Weights of a small image classifier.
Training: adamw at rate 0.0025, 11900 steps, batches of 128, held-out accuracy 86%.
Data: trained on microscope photos of single blood and bone marrow cells, 194171 training examples, 7.8 epochs.
Rows from block 4 of a small image classifier, named by matrix and row number. Rows with one number belong to one neuron. Each number is 128 + 32 x the weight over its row's rms, rounded and kept within 0 to 255. All counts start at 0. Numbers have three digits each.
After each neuron's rows are labels from the 100 images, of 14976, where the neuron reaches its highest value: "strongest on" is what is common among them. Only what is clearly more common there than usual is listed. The data: microscope photos of single blood and bone marrow cells.
# fc1: MLP up (model.blocks.4.mlp.fc1.weight, 576x192), inputs 0-95
# fc2: MLP down (model.blocks.4.mlp.fc2.weight, 192x576, transposed), outputs 0-95

fc1.225:116150112183056175147124153120072118132155096120097143120153061124151187149084102118066106148162207102114125141102178139119160128095166125144121089115171081102112139119127135206130136094135130165125130117114053126106094093081118151188125099130100110140137131168161165130237145122157151154
fc2.225:158151108152164097100100120144088181103102178168129147031081140110115122084158115102191089092131158133130119163141082151110127147111153129143093104153152145106135138160162122113164159128126139062125079158096160143174083157106141108089096187177097128148188159116164132108116124147138186118
strongest on: cell type: eosinophil; smear: peripheral blood

fc1.310:170108144132088181151168108124161125110080126077067150126175063078158192132154097093102148122149207141122075119122099179140179127100154161150128094124156123099105121057118135163124113093103152144163071089110051072099100123115141126137155127180070149150147125141137154131191169168157138138
fc2.310:113098077114068115114104092138107129132126173092120107144147159073134084111123093169134109090164207145127115138116140184101185155121151165064088170139119135118105159156091122122110142134125115159096143176085097155106093104147129122125181167133135129128125094130144196131216125115171112090
strongest on: cell type: plasma cell; cell type: lymphocyte

fc1.247:090156119163146077148101130145078121131110151140077104108127085194122136085118130165127091147129147161157158141097148068123107092128111169138070068118166162053114176121139108153167085138146163098164084133160180078072108110120152167150143178158113193125082181176140149129168131158210146120
fc2.247:129144171079113140132188138125111181145118142161143127163132191144128158128095107132166171125079120100101117049144086107077137145124194068117179129113169101190087113150124067152204138180093137124175076169136128139129129120151127104156163087146191149135184082128138084116054106125149117070
strongest on: cell type: lymphocyte; cell type: blast

fc1.497:174084100079148142103130200137164176147105167156128164146148057215103137148122112187099165078103120105153098153147073086095113075137106135153098146159093157125153152139160149160142128110166111121134154122144107097126121154122149145196061173091192111072160138092164147104095147143087108099
fc2.497:123106139119142116145132112038101146104184146110188170124110122119169120168156134141117129148080100101131124108170163114138126156114123248209142091172112067148123135119131110104120112157108069093100175144099118097110179089116153126162107126123081094151110170115150191147150078087118192121
strongest on: cell type: band neutrophil

fc1.358:088139132142152097181067118140069079118135144126110090094148140125151113095132105183061102169095151122146115157107168062116138093126140155179114000101165142082120136119169132136167113155101153141154104136133119113129098101070107150156162156126126153149062160120157113116144125125192126141
fc2.358:062130106105109131136185095123077207165147163123091140169153073124156187150074108130155129133153127136118125049094125106074114142110182087133109175112152080117072157154135105173167175131113103122088122125114158128106126126133081126149152115178164107128158108133130162148086086150156150041
strongest on: cell type: blast

fc1.195:117196164089134098111128209150167139107113139158115095146135126155148146075135122116128174127110107165123133087130116115154101102107110174145139078083177095166183139116090149087181101122113117110144148153115132193092120144136063132174125143165120119173142189143168130152097132210092134157
fc2.195:155155163119150059131164077111080138198127095129091135080165148154120105187121114149193052113184140141167153153138110104154122117096142204182157099149161138110121154145146058136144133148155114147111091140116083127087110178090128168153131129094112108101146105127172113159116142177151169214
strongest on: cell type: segmented neutrophil

fc1.374:218170133130138149104160167109190070075166159148137134098138128128126115149119107145093196074095195153108157172166104146139145117133125171159143097110142113118129091105126161145129081082149137184163096148141078114130131068098155142166112126143068183137101132117137097116244202096135121168
fc2.374:022164142045054072150110140149159114135166136122095129174154087120086157146102116158129066119135160077127099085114198132093102095132153134112148091084141098134073136126077118098112055113089114167065151052127097154173162141145139139150160118134149152148082141194145167177165128093117117114
strongest on: cell type: eosinophil

fc1.571:173177079169130132175124148172103117088068138163094130068135054125094130123086171158146147096134166204113131157121147127129137102147127115163095110091158111134115100124124126122099144186116173123154126096137122148151071072109139125153114155095069075128205168180161159133251151088157099180
fc2.571:061116128139099111117096113178092109108133147168130083173142085167135153124151148137163048086132116078136035133129064110070157115159180058093121135126173131127140082154097117189168129121143166078105094134114092112107104128149130119145119118126093110150112104127081156079144180149134130085
strongest on: cell type: eosinophil

fc1.386:163135138173109101132093170145110131087126155118141129122128124171114123135064149176048132132131197176127149147132135125143148119134159139147119135124186122120135085143149144185128090128142162173149084116138128084101103106115150151160117108136112164176153123182162121095160178117117174180
fc2.386:053146142175144144061107138119115176155114087069144127153079106067163105132095138083164133144136121130146155069089104153162129124166089150115169126096126141120151092153119118170068151105107101133134110135160104113100134146169107125094092107138140128176155075170112109138095140132142167068
strongest on: cell type: segmented neutrophil

fc1.187:196119146122133121085152109076155099118125159148137146093113124149158146071172181106119136103107134170093136122136166078105129098109141093165149107119110155024110052042172182120130070081181136125138146086127099090099135103108171158134093126090092107136154086122041137126171184115155124147
fc2.187:085076150117113108129166097096127122152166074144084101169179151115143119114167093084152111101154169097083112124118126098114199151104142175078065131137093130156085111126077129131203106110086111126172161115088074151110117123129114143085158115119079120089164110169101154090115183110146149038
strongest on: smear: peripheral blood; cell type: segmented neutrophil

fc1.123:140154152102142172128094156116055090091115181180128115076144135134092128088130097133107119091103143119128147205146096127127156136113156144142092111087169146140126071067109121144139098140131192112182121110147114182100138059100108110184110130134089056101171157135113118097213187131161117194
fc2.123:108110143112108114131132100164111115107150105236143111111126090128095169093166120111136069136118045128107082104131134161111133083137124117129138092123137154117112157106136114084142119125125122108128121106095103069163104122108108172141144141147121193141125153124141123085128150109081114101
strongest on: cell type: eosinophil

fc1.232:177133139144110173149183126124110077111136165120152140101170099131126141103122147158115157123138178141118145173154141105095173114158207150145135116111131123122095069135168126134121105115121137135230143121133092107129121082086132146175107084115140169144134129178124134120203163109182171172
fc2.232:111103130069103082149094096131110118137154143169138087143153113126120121119105136161177121120133202085136140134141129078130178064181148119109136092112063103157114116115065116096108085146118152142082177094115103163146188088096101146090129115102148173165053115193145145164221151121070138089
strongest on: cell type: eosinophil

fc1.192:149093132081121139165147170155200102104137153145165141058161063135139113106161188113118095128114146152070065118125135159143093120167166149156155103092157140105157098045135138149092135129134090101138136094108085116172132138157146161111105113135035143146140111174116115143167193172097142215
fc2.192:062127120142125126154102144145124186132155094126072140148085124144118176136103117167087102148143096175176158142091102131032111112124125146116068095136133088114090176161185105125230116148165139109144098105114084129164152142087167132186104122142128202138126156126173161095104112101162134113
strongest on: cell type: lymphocyte

fc1.510:171142146131095179127108104122151127094139156130100169083128082136153136149142193148100109125148220140098111150120140112096146060157176142163145097123117115102114088131152158121152104123117141153138104144113058113110124146101181151131147134142077116134129105153141125139232147128191121225
fc2.510:087119126149116111132151095106090119094148102148120107137150107154085121118148078150136088082124153088115141165131159082115184105117133109082067108126109126129094151131072089112152099118110147123136144124122092152145133112123136151122134124054126191119118136199182160122198189076126147113
strongest on: cell type: plasma cell

fc1.314:118145140172079208107161131101121108112118113093132141127154137121194128108155153093057119160127205116078167142104124161128160139182160168141085157160110126080140122103148170180100119099134118111105141129105102165105130102136144118124119144132017070074200119114074175092147168131139101144
fc2.314:116145168091126093121103175147108166187138186138198152170053130108120126138127145130096096187100097054107082099123107124203079125130105093163139084107195110136133096149192110188068145081096103121110112131140131117105100135144121150128108096158131121176096128159144089122072121133117193148
strongest on: smear: peripheral blood; cell type: lymphocyte

fc1.289:147139101205108203203174139138150130139128103101148138082168061117183132142139159108109128113104194164155141152112103080149114127128143110134130104134091119117129108115131135127098158104156136155123135108164102126157141113071091075121118135093046113135181119149129146111226149105131161218
fc2.289:064092086118078097133082108141107200110155100103123132089107102098142111136107102165108126135130230202152159087097144157133142088103096160093108155157113120087110144152115120148141057121138114143112088132139138039100165186136147185132124145126139159148122072124146143167132123112114148073
strongest on: cell type: eosinophil

fc1.56:115121115154070133134121086088126135108144133127100155104157118174167132110126163139124110123143224199129103127114142067121162088118137102177141086105105117093116112114163144122132123109147145190141106104123067084132101141135178147166114131079106132118126091130119156184183166106151154197
fc2.56:066109139126141110088161066102162108086146116200117066133130173129123096087148112112158104087122133085082138164140132085118188130137166116071049111145121141148107064130088176054179154153080175117165174152097087191142092126107086149098099143072112121076156133163106123104145178078098128097
strongest on: cell type: plasma cell

fc1.212:093089157098095159173092119143142137087127180186139125125117140188105086122169113163107110169116143114097103182150123156093165151080207114117093145110141139137130034129126157147125142129128158135193139159112101150103112109130094126142136157116111089100177148130106133054133159110148155189
fc2.212:108158171087170061087124097114085197144131170125126131185125134131120139147097145128193146083098108110138113050122162073120072116131135096098174120054124140140082092104118049125123151113082148118122064071117108081093131166177139085117165121137141057114142093161159139195105120104161175061
strongest on: cell type: plasma cell

fc1.7:132113169122108137086087123103149098108123125123110150083183155095209093097129124120101112078112194151078117161115056195110146133096175141163126135113101115074153081071163152120150103135172149149148117148105081108120130071133208155145094160114090109120150130077050172103172193108148104184
fc2.7:090163086178068103071138102061132152143151118067152179180101127112115115143143145118156091152130152103111157146100133117100186124099089177134099126103091140062151128115170120150105111149156149094059132135141105120121137150149142089113099153147142103068085115118134211109104151075159127112
strongest on: smear: peripheral blood; cell type: lymphocyte

fc1.359:084115120159138125158065131141102089148120116141093093145151093098138118090125144146114077146153175121117136176136133092062070095135186155150101073120143114102133155126187110170167134119109163090191126136122126137127146066104112157105162131144100148170061181133124143120156105142220130161
fc2.359:071133091087099105104172103128115180115192090144118091122155123097112119190096083199145146126102157101111153160101083154112135178086180169118098207134148084128143112148090106163167124115165090167073107145146146139088141091153119110154133079149164136107117126106134159141167113127124137047
strongest on: cell type: lymphocyte; cell type: blast

fc1.182:117161133156082175169155127117132074125112113133112173111128149142153121133156173115100133122145194137108146143113174146097132177158137163142146133122075134114126128105129161142116093108129116152126141113129076121144144097153141087127156141082050087084144093123084184145205193111167080174
fc2.182:076127169131106094111023149143057136164154144131161161132072132079162097112104133145109094132090150079130096143086098152196104098112126149116136105162155108096160116150168116178052127065084128136117090147140102117137095135164140161105141066146127116134143158113174089156095100124123163116
strongest on: smear: peripheral blood; cell type: lymphocyte

fc1.94:127120098131110145126111120160134071085174141181104131132155080170178133117181140152065048124143248146134099144159156124064127116120168108160137077148112117084076101109156161160119123172155163121187139061123145135125144075084139128129134168142110110111173114150113140144173158116207108193
fc2.94:113148119141145122074123071155126104078138089084107082165143125089102108135089188124173110069140192082124133143086101036095133125094153146106122187123077123147147105186096103124101217182122106111123112143099142179151107103168096120104138110122115075126133115158140155101160126106143130081
strongest on: smear: peripheral blood

fc1.461:187113109134178132110090148141165115156144134129122132115125163132181122088180167115090115113122172203129110160130145112095140088215139153177125094108124159062114155148175152128169108110124182119159129154150132131100119124108168119133118142136087120149145156069087146087154182156199111140
fc2.461:104121158137105135156058139091088162169145110168131083142057162175112130101081150165095201165164104063082167117150165134054139136098195104117152145130152099172082107137147130099210129179094100146143108198138144116087118110144086129157138111122169092089172103131144154116090102063157133144
strongest on: cell type: blast

fc1.543:142150132171127171175088089171164082114096140096128090096150091146133109088162166112099123122112157152147103161142123072067119113199143131195099116137152109103146166075162119152187063143116135126138144095187146162179136104073142106131119192089077113167142138095085142107136132135200105132
fc2.543:150138143102073125095113104141124158111189161168160089142129137128166107120079147155127151104121165127093106102153071139102160148176177089060158161157183064122127139144103137152120155132075103145093097232129091140139112110162108129148154081143176119138135121073170075144171096087132093080
strongest on: cell type: blast

fc1.522:139164136187126189114118121112159166118147127135118114080140127115166106125159167138061153146157210116123177145116098171131172153178135161101091162146119161089126123127158185118120155122171181099126068149125062152113110088118156123148089133130067176066152133119133172058139209145123080144
fc2.522:103104108073167073129135115142113157099122135188165135110121135092129189130168099067181066188073068161108078102136067123138091139064107092149145119114103092104132132110137123073119150137140119089136119087132139096142125137120109170153111126118151155125101143079127116105106104128081137106
strongest on: smear: peripheral blood; cell type: segmented neutrophil

fc1.343:205147103140123172131105106161113115079157175134141140080144077115125131122095163140115148105109172120131145128170152103122116094180164142129151123073147120155067076131131099136146119068099104136164099100142080118110060093090137130157155105093110164131136115141130126097255173125169101157
fc2.343:067124135055097071155164120149140105139122084170130113119186106170091120129121107123135055131106146121134100122134167084111143068164122085133128152123163136160134121125084115122090053136094111126110180060139101108155220115144118131129144134145092136167060122174133126133159140133070140112
strongest on: cell type: eosinophil

fc1.163:137181102182104203183156167145150109115138100157148156072150070105155192134132111125082095150088190152105159128120126128111152137105174122204144094132124095084128129105198146137161143133159141132107091136157151126122128076087099117203088139172088161100145145144154162066242121100147115134
fc2.163:100183147143128110073099185123066124129159097113160104140098088096108071155117106134151078065162156071161125141138155119172113151112074142061128093105135127141117176140071098159094116078142118116114114125129102162137154094133173079068154138134116169163126141183192189120164097162128199087
strongest on: cell type: blast