Weights of a small image classifier: arch vit, 194171 training examples.
Rows from block 4, named by matrix and row number. Rows with one number belong to one attention dimension. Each number is 200 + 20 x the weight over its row's rms, rounded and kept within 0 to 999. All counts start at 0. After the name is the row's rms in percent of the matrix's.
# v: attention value (model.blocks.4.attn.v.weight, 192x192), inputs 0-191
# proj: attention output (model.blocks.4.attn.proj.weight, 192x192, transposed), outputs 0-191
v.31,118,166,157,209,153,216,183,187,232,199,183,217,185,187,205,203,235,195,172,213,216,198,203,129,191,205,201,187,217,238,170,194,183,191,217,167,200,207,188,208,179,202,183,221,203,189,194,193,178,197,187,198,206,228,194,173,204,192,221,192,214,172,190,176,172,173,218,236,190,200,208,211,212,225,193,184,211,214,190,200,206,208,190,206,176,177,160,229,197,204,206,211,204,191,209,177,185,258,177,190,203,192,199,187,211,202,207,226,157,167,176,201,200,206,211,180,179,215,175,213,203,184,186,201,214,192,189,217,205,200,172,166,165,172,198,188,237,236,196,201,191,217,185,213,194,208,144,250,195,192,197,180,215,183,173,219,196,136,243,209,180,175,170,197,203,200,193,200,208,228,190,211,194,197,182,229,193,198,187,214,213,197,220,181,183,181,203,183,199,193,172,194,193
proj.31,101,219,197,220,227,223,214,182,193,219,217,203,179,199,208,172,193,183,220,170,228,208,208,215,213,157,203,195,201,182,218,211,213,134,216,184,211,252,184,219,212,205,235,162,181,193,194,215,239,194,227,200,215,199,212,239,209,217,233,203,193,184,194,226,192,183,232,179,213,189,235,196,182,188,197,199,176,199,220,179,194,193,218,216,211,176,187,169,203,187,191,208,198,209,207,196,217,186,250,214,223,256,180,194,162,202,194,219,235,212,225,193,234,211,180,209,214,154,192,216,217,228,219,199,221,192,200,197,211,210,213,211,217,203,180,191,204,185,206,170,211,198,193,166,198,192,169,197,208,165,196,254,174,192,218,203,217,219,178,229,176,213,179,218,180,195,221,196,202,186,224,200,231,206,223,177,180,241,216,236,188,206,207,185,212,199,196,217,195,217,206,197,201
v.32,069,217,176,203,234,210,188,191,190,235,214,185,231,219,223,186,208,200,234,228,176,206,196,169,186,186,216,215,184,201,136,189,205,191,222,220,188,206,212,189,139,154,174,169,237,196,190,188,191,217,195,188,208,177,200,210,182,182,217,222,185,191,185,232,213,220,213,213,197,198,207,196,197,191,219,187,198,182,256,209,183,195,218,236,185,226,190,172,190,182,190,228,206,155,173,238,230,227,179,180,226,208,186,209,235,228,201,216,212,204,224,201,224,180,171,188,174,184,205,195,174,210,205,203,214,176,178,207,197,202,188,235,188,233,208,181,213,203,177,185,230,214,193,180,201,200,216,183,213,188,218,186,181,188,202,185,197,183,160,225,191,198,203,223,193,203,234,201,182,183,176,205,210,203,214,211,201,224,193,217,212,187,205,176,244,202,225,180,182,162,183,176,196
proj.32,073,160,202,217,235,179,192,238,197,174,189,202,197,229,211,205,219,170,156,179,207,216,211,210,210,212,182,187,204,204,236,225,206,185,189,183,186,208,198,227,226,227,199,218,191,205,184,244,202,207,200,205,217,172,216,242,178,203,180,207,203,220,203,228,182,198,216,191,188,198,215,231,190,198,181,200,207,203,237,181,203,229,198,221,156,205,148,204,163,222,220,185,210,225,189,191,223,193,200,167,185,218,191,234,204,199,207,207,158,243,188,223,182,194,204,202,202,200,167,206,191,168,204,192,189,192,235,223,192,202,211,200,185,200,200,191,226,249,210,223,231,183,211,216,230,212,212,199,163,215,207,233,220,196,214,199,201,197,192,211,225,202,170,193,239,190,214,178,213,195,180,230,234,184,218,204,206,195,155,216,179,198,189,236,162,209,214,223,190,198,237,199,179
v.33,078,201,226,226,156,191,166,185,161,183,210,221,190,203,201,197,222,182,203,194,194,163,208,220,216,217,181,221,213,196,193,242,173,209,198,233,179,155,227,202,199,199,189,219,210,201,218,216,231,207,206,212,214,194,175,224,201,183,205,166,207,207,190,190,209,203,206,183,225,197,218,194,225,221,172,196,225,272,184,226,230,161,194,194,171,197,231,219,196,188,156,213,209,210,194,196,201,197,210,177,207,223,205,197,204,200,219,185,214,189,147,220,198,190,194,190,174,188,224,208,175,227,235,183,220,194,200,225,180,184,220,212,167,192,232,213,152,196,218,190,183,174,200,179,180,199,227,198,223,192,229,183,166,197,195,180,182,166,188,196,211,212,207,218,224,197,189,209,204,177,219,174,181,190,230,250,194,209,199,173,198,206,228,201,228,193,164,204,212,203,203,192,211
proj.33,073,252,170,236,172,208,255,186,223,163,220,177,181,225,223,214,211,197,212,200,206,164,182,204,210,189,218,217,181,181,210,198,216,212,178,204,229,207,215,240,240,220,217,196,206,163,170,222,202,235,179,210,158,204,195,231,207,192,219,220,225,234,225,197,199,236,211,234,176,217,197,201,172,175,204,220,203,193,185,174,170,195,232,217,199,224,173,223,208,196,173,216,212,184,230,176,174,196,193,178,203,215,218,170,220,217,213,201,174,186,210,235,196,212,185,167,209,202,172,207,190,171,174,198,194,188,176,196,210,157,192,188,192,175,202,227,202,165,216,206,207,198,199,186,207,210,224,182,209,221,206,211,205,199,216,186,206,168,179,186,181,190,198,209,223,186,184,195,205,207,182,185,183,189,209,180,208,201,208,205,167,161,245,203,175,211,185,200,214,185,207,221,192
v.34,082,200,192,196,237,184,201,213,228,214,157,199,214,176,189,181,198,211,205,207,202,192,187,192,206,193,219,194,196,246,201,206,200,201,221,208,243,205,192,172,239,222,241,211,164,164,199,202,160,205,195,229,180,217,219,206,169,190,171,167,195,196,205,147,165,202,208,199,217,215,220,169,140,195,208,182,195,228,241,194,177,206,188,187,192,219,204,191,216,198,209,185,198,217,208,225,176,199,215,192,194,213,237,222,202,175,182,230,204,218,192,194,218,193,200,214,176,186,205,200,208,137,172,212,205,187,199,186,190,186,208,193,206,195,204,225,238,168,203,210,225,207,193,192,208,220,179,177,213,226,184,190,211,206,170,209,194,215,189,220,226,208,240,208,186,209,172,181,180,205,185,244,188,207,223,185,207,186,209,219,203,212,203,206,164,235,174,219,217,225,235,174,195
proj.34,084,213,244,219,174,246,166,196,217,181,183,190,200,204,207,209,178,191,157,190,204,192,185,229,208,213,196,259,237,178,235,166,195,196,205,222,197,202,208,213,172,164,171,195,205,194,225,225,200,157,147,196,215,222,184,199,222,197,178,204,193,197,205,203,228,203,186,162,222,196,226,223,194,226,223,196,230,180,200,211,208,183,188,180,223,159,226,206,201,177,180,179,188,229,183,200,194,206,186,213,187,186,192,198,181,196,218,180,257,239,199,186,191,174,211,230,191,194,213,212,195,235,217,226,222,217,234,205,232,223,206,198,226,193,184,197,202,237,187,178,197,187,193,193,183,189,229,208,253,195,185,221,208,190,211,205,185,204,190,214,168,194,196,189,205,193,197,215,202,220,204,204,183,220,170,231,180,197,191,199,248,200,183,200,192,182,205,188,211,209,190,188,187
v.35,074,214,203,184,210,258,220,199,171,186,174,173,246,208,152,178,198,177,218,214,213,206,207,209,175,165,180,224,205,197,200,217,193,220,214,214,209,231,201,187,219,205,221,183,188,230,202,206,193,223,197,215,210,193,175,211,197,202,248,219,215,213,180,199,208,206,216,189,188,231,191,205,193,191,153,190,196,206,188,209,200,220,149,143,216,160,153,185,233,192,172,202,204,196,188,206,189,189,213,159,242,225,225,194,183,168,199,202,190,209,182,222,203,194,227,196,201,174,193,219,210,197,164,202,175,207,204,197,163,191,190,181,176,203,168,222,198,213,212,183,163,223,172,190,207,183,167,230,190,228,184,185,205,208,222,206,187,169,220,195,179,194,201,202,199,206,214,182,207,227,226,221,184,220,202,205,210,200,178,210,161,223,225,199,207,207,200,212,209,213,235,183,180
proj.35,074,206,223,190,194,185,189,201,175,203,193,182,212,220,179,209,180,203,184,253,218,215,194,177,203,160,202,201,205,183,185,173,223,225,217,206,190,155,220,222,212,198,193,186,229,196,207,147,210,196,187,234,222,208,188,224,196,195,211,176,193,185,199,171,204,145,208,251,186,184,215,179,218,201,186,176,227,190,179,210,185,223,212,208,168,200,203,195,176,241,205,202,192,205,199,213,206,219,179,205,204,157,200,199,234,233,235,182,197,196,157,207,234,217,194,215,193,181,205,167,199,210,176,208,178,222,182,208,252,214,202,195,234,187,219,213,183,185,215,219,168,186,195,181,225,219,211,195,209,207,207,183,197,183,231,178,197,213,179,211,232,227,194,204,208,209,225,217,194,210,203,227,224,238,170,238,193,166,198,201,232,216,221,184,176,181,199,222,212,222,214,187,212
v.36,107,230,222,169,223,225,170,175,212,207,194,189,202,194,202,257,189,202,189,200,180,215,208,193,194,199,179,228,221,211,226,211,191,200,192,199,231,197,207,180,184,173,171,180,205,222,215,193,196,191,186,190,225,203,218,181,236,220,233,186,214,212,200,225,217,231,187,213,248,166,213,216,182,184,209,184,186,231,193,179,225,181,199,165,205,178,212,187,182,180,188,193,183,200,207,187,197,194,196,205,185,193,172,216,208,200,185,186,182,177,215,197,241,174,208,173,196,172,225,200,224,275,205,212,185,247,174,197,171,206,186,216,209,200,199,174,179,245,197,169,203,195,220,178,186,216,214,204,199,207,185,200,183,203,214,206,192,192,190,199,190,160,219,206,240,224,218,232,214,204,240,205,189,232,229,167,225,193,203,181,208,209,171,159,209,199,233,197,193,204,216,227,213
proj.36,113,187,175,161,207,207,205,215,208,186,220,234,202,204,194,165,208,216,178,188,196,183,211,186,218,189,217,181,209,208,158,198,226,232,227,186,207,188,209,249,160,201,196,206,243,228,208,190,242,211,215,187,212,222,192,231,170,184,195,182,204,234,203,195,178,189,233,244,170,205,194,173,230,187,222,205,184,196,175,200,189,197,207,223,205,233,165,224,198,206,190,220,201,206,207,213,187,209,182,170,213,189,217,186,220,185,210,175,206,185,176,217,194,237,210,217,212,227,207,154,193,155,160,221,217,162,221,200,197,156,227,198,199,203,191,211,215,195,216,202,181,202,203,208,204,185,214,215,167,221,188,196,190,193,190,173,197,168,238,227,216,223,214,200,207,208,205,169,189,164,161,174,198,203,174,230,174,200,203,179,178,201,217,227,187,186,187,214,203,209,197,168,198
v.37,073,238,196,190,198,211,190,185,187,189,199,176,191,175,185,204,179,189,189,220,210,207,195,222,184,207,184,211,190,175,197,184,203,205,213,186,196,170,190,200,153,192,157,185,245,209,151,189,196,224,195,199,175,175,169,176,168,191,224,217,201,208,250,173,194,179,193,207,208,184,215,196,227,212,193,195,191,185,198,210,221,230,243,184,203,208,181,212,191,201,177,222,233,191,157,187,185,193,208,227,246,218,217,227,211,231,255,178,184,163,208,235,203,199,219,197,184,222,176,186,199,249,192,217,213,192,198,203,202,177,177,185,223,192,194,206,194,234,212,215,201,197,206,215,224,166,187,205,196,194,211,197,177,224,220,204,201,187,237,209,187,214,178,219,176,176,213,220,218,195,191,177,207,214,196,226,156,206,209,183,219,213,140,183,202,232,202,184,208,189,206,221,187
proj.37,079,176,208,188,214,189,231,200,209,232,198,191,216,177,222,179,170,190,193,181,197,200,219,185,181,173,214,197,213,183,206,229,190,195,220,198,217,257,203,217,211,190,208,189,162,179,179,194,180,208,223,211,206,206,231,210,190,228,168,216,205,209,209,190,214,212,239,218,174,178,194,195,201,175,210,190,208,191,217,217,178,191,162,206,177,151,223,206,162,223,207,176,203,195,186,207,228,206,184,218,209,270,159,167,163,208,202,190,189,218,174,205,226,223,198,239,169,193,207,183,209,190,189,196,179,220,184,174,169,187,189,210,181,211,203,177,196,215,187,203,200,182,214,202,221,165,205,178,138,189,180,228,196,203,201,211,205,180,178,238,227,188,237,180,167,184,187,220,197,211,201,210,205,172,200,182,193,215,193,225,203,207,181,239,218,211,164,209,196,197,187,200,206
v.38,090,189,204,205,186,219,170,191,166,179,214,231,183,199,225,179,204,199,209,190,216,161,182,204,204,198,181,214,221,200,210,195,195,188,174,210,170,152,194,207,191,216,181,188,185,167,184,200,212,187,217,197,162,222,184,171,198,169,174,163,219,175,205,162,186,203,206,244,171,184,209,210,232,233,231,206,203,181,205,198,188,233,217,244,194,177,211,220,213,188,202,225,185,191,171,221,193,215,189,191,214,192,220,180,169,213,232,172,208,210,189,216,182,222,197,177,191,208,203,208,178,216,192,199,210,182,149,193,211,186,230,230,213,197,214,210,216,181,209,245,200,231,206,183,210,231,189,231,193,176,233,215,180,176,195,183,190,181,175,200,181,170,194,194,193,186,206,186,173,231,203,160,199,191,188,246,203,237,163,197,211,202,184,214,220,197,189,231,177,184,185,211,235
proj.38,097,240,212,179,199,200,222,210,248,209,176,206,160,194,177,215,232,205,222,196,213,225,172,203,219,206,223,161,200,242,240,207,185,166,178,164,206,224,188,194,246,226,206,179,211,228,178,198,153,222,211,182,208,197,219,219,191,212,213,180,200,211,174,210,207,201,198,194,229,177,210,218,210,182,233,218,228,197,201,205,195,197,225,224,177,230,184,196,203,198,207,184,207,196,184,187,212,217,199,193,202,159,221,231,188,227,184,211,206,226,187,198,188,203,205,197,197,202,164,220,215,181,224,181,223,165,209,197,180,187,212,215,153,169,217,215,197,205,202,247,179,209,215,248,182,196,174,171,213,222,180,203,219,211,184,196,205,194,193,208,187,220,209,201,197,223,184,220,205,194,196,226,194,191,236,141,213,189,180,220,229,195,190,174,189,199,220,184,212,209,206,224,178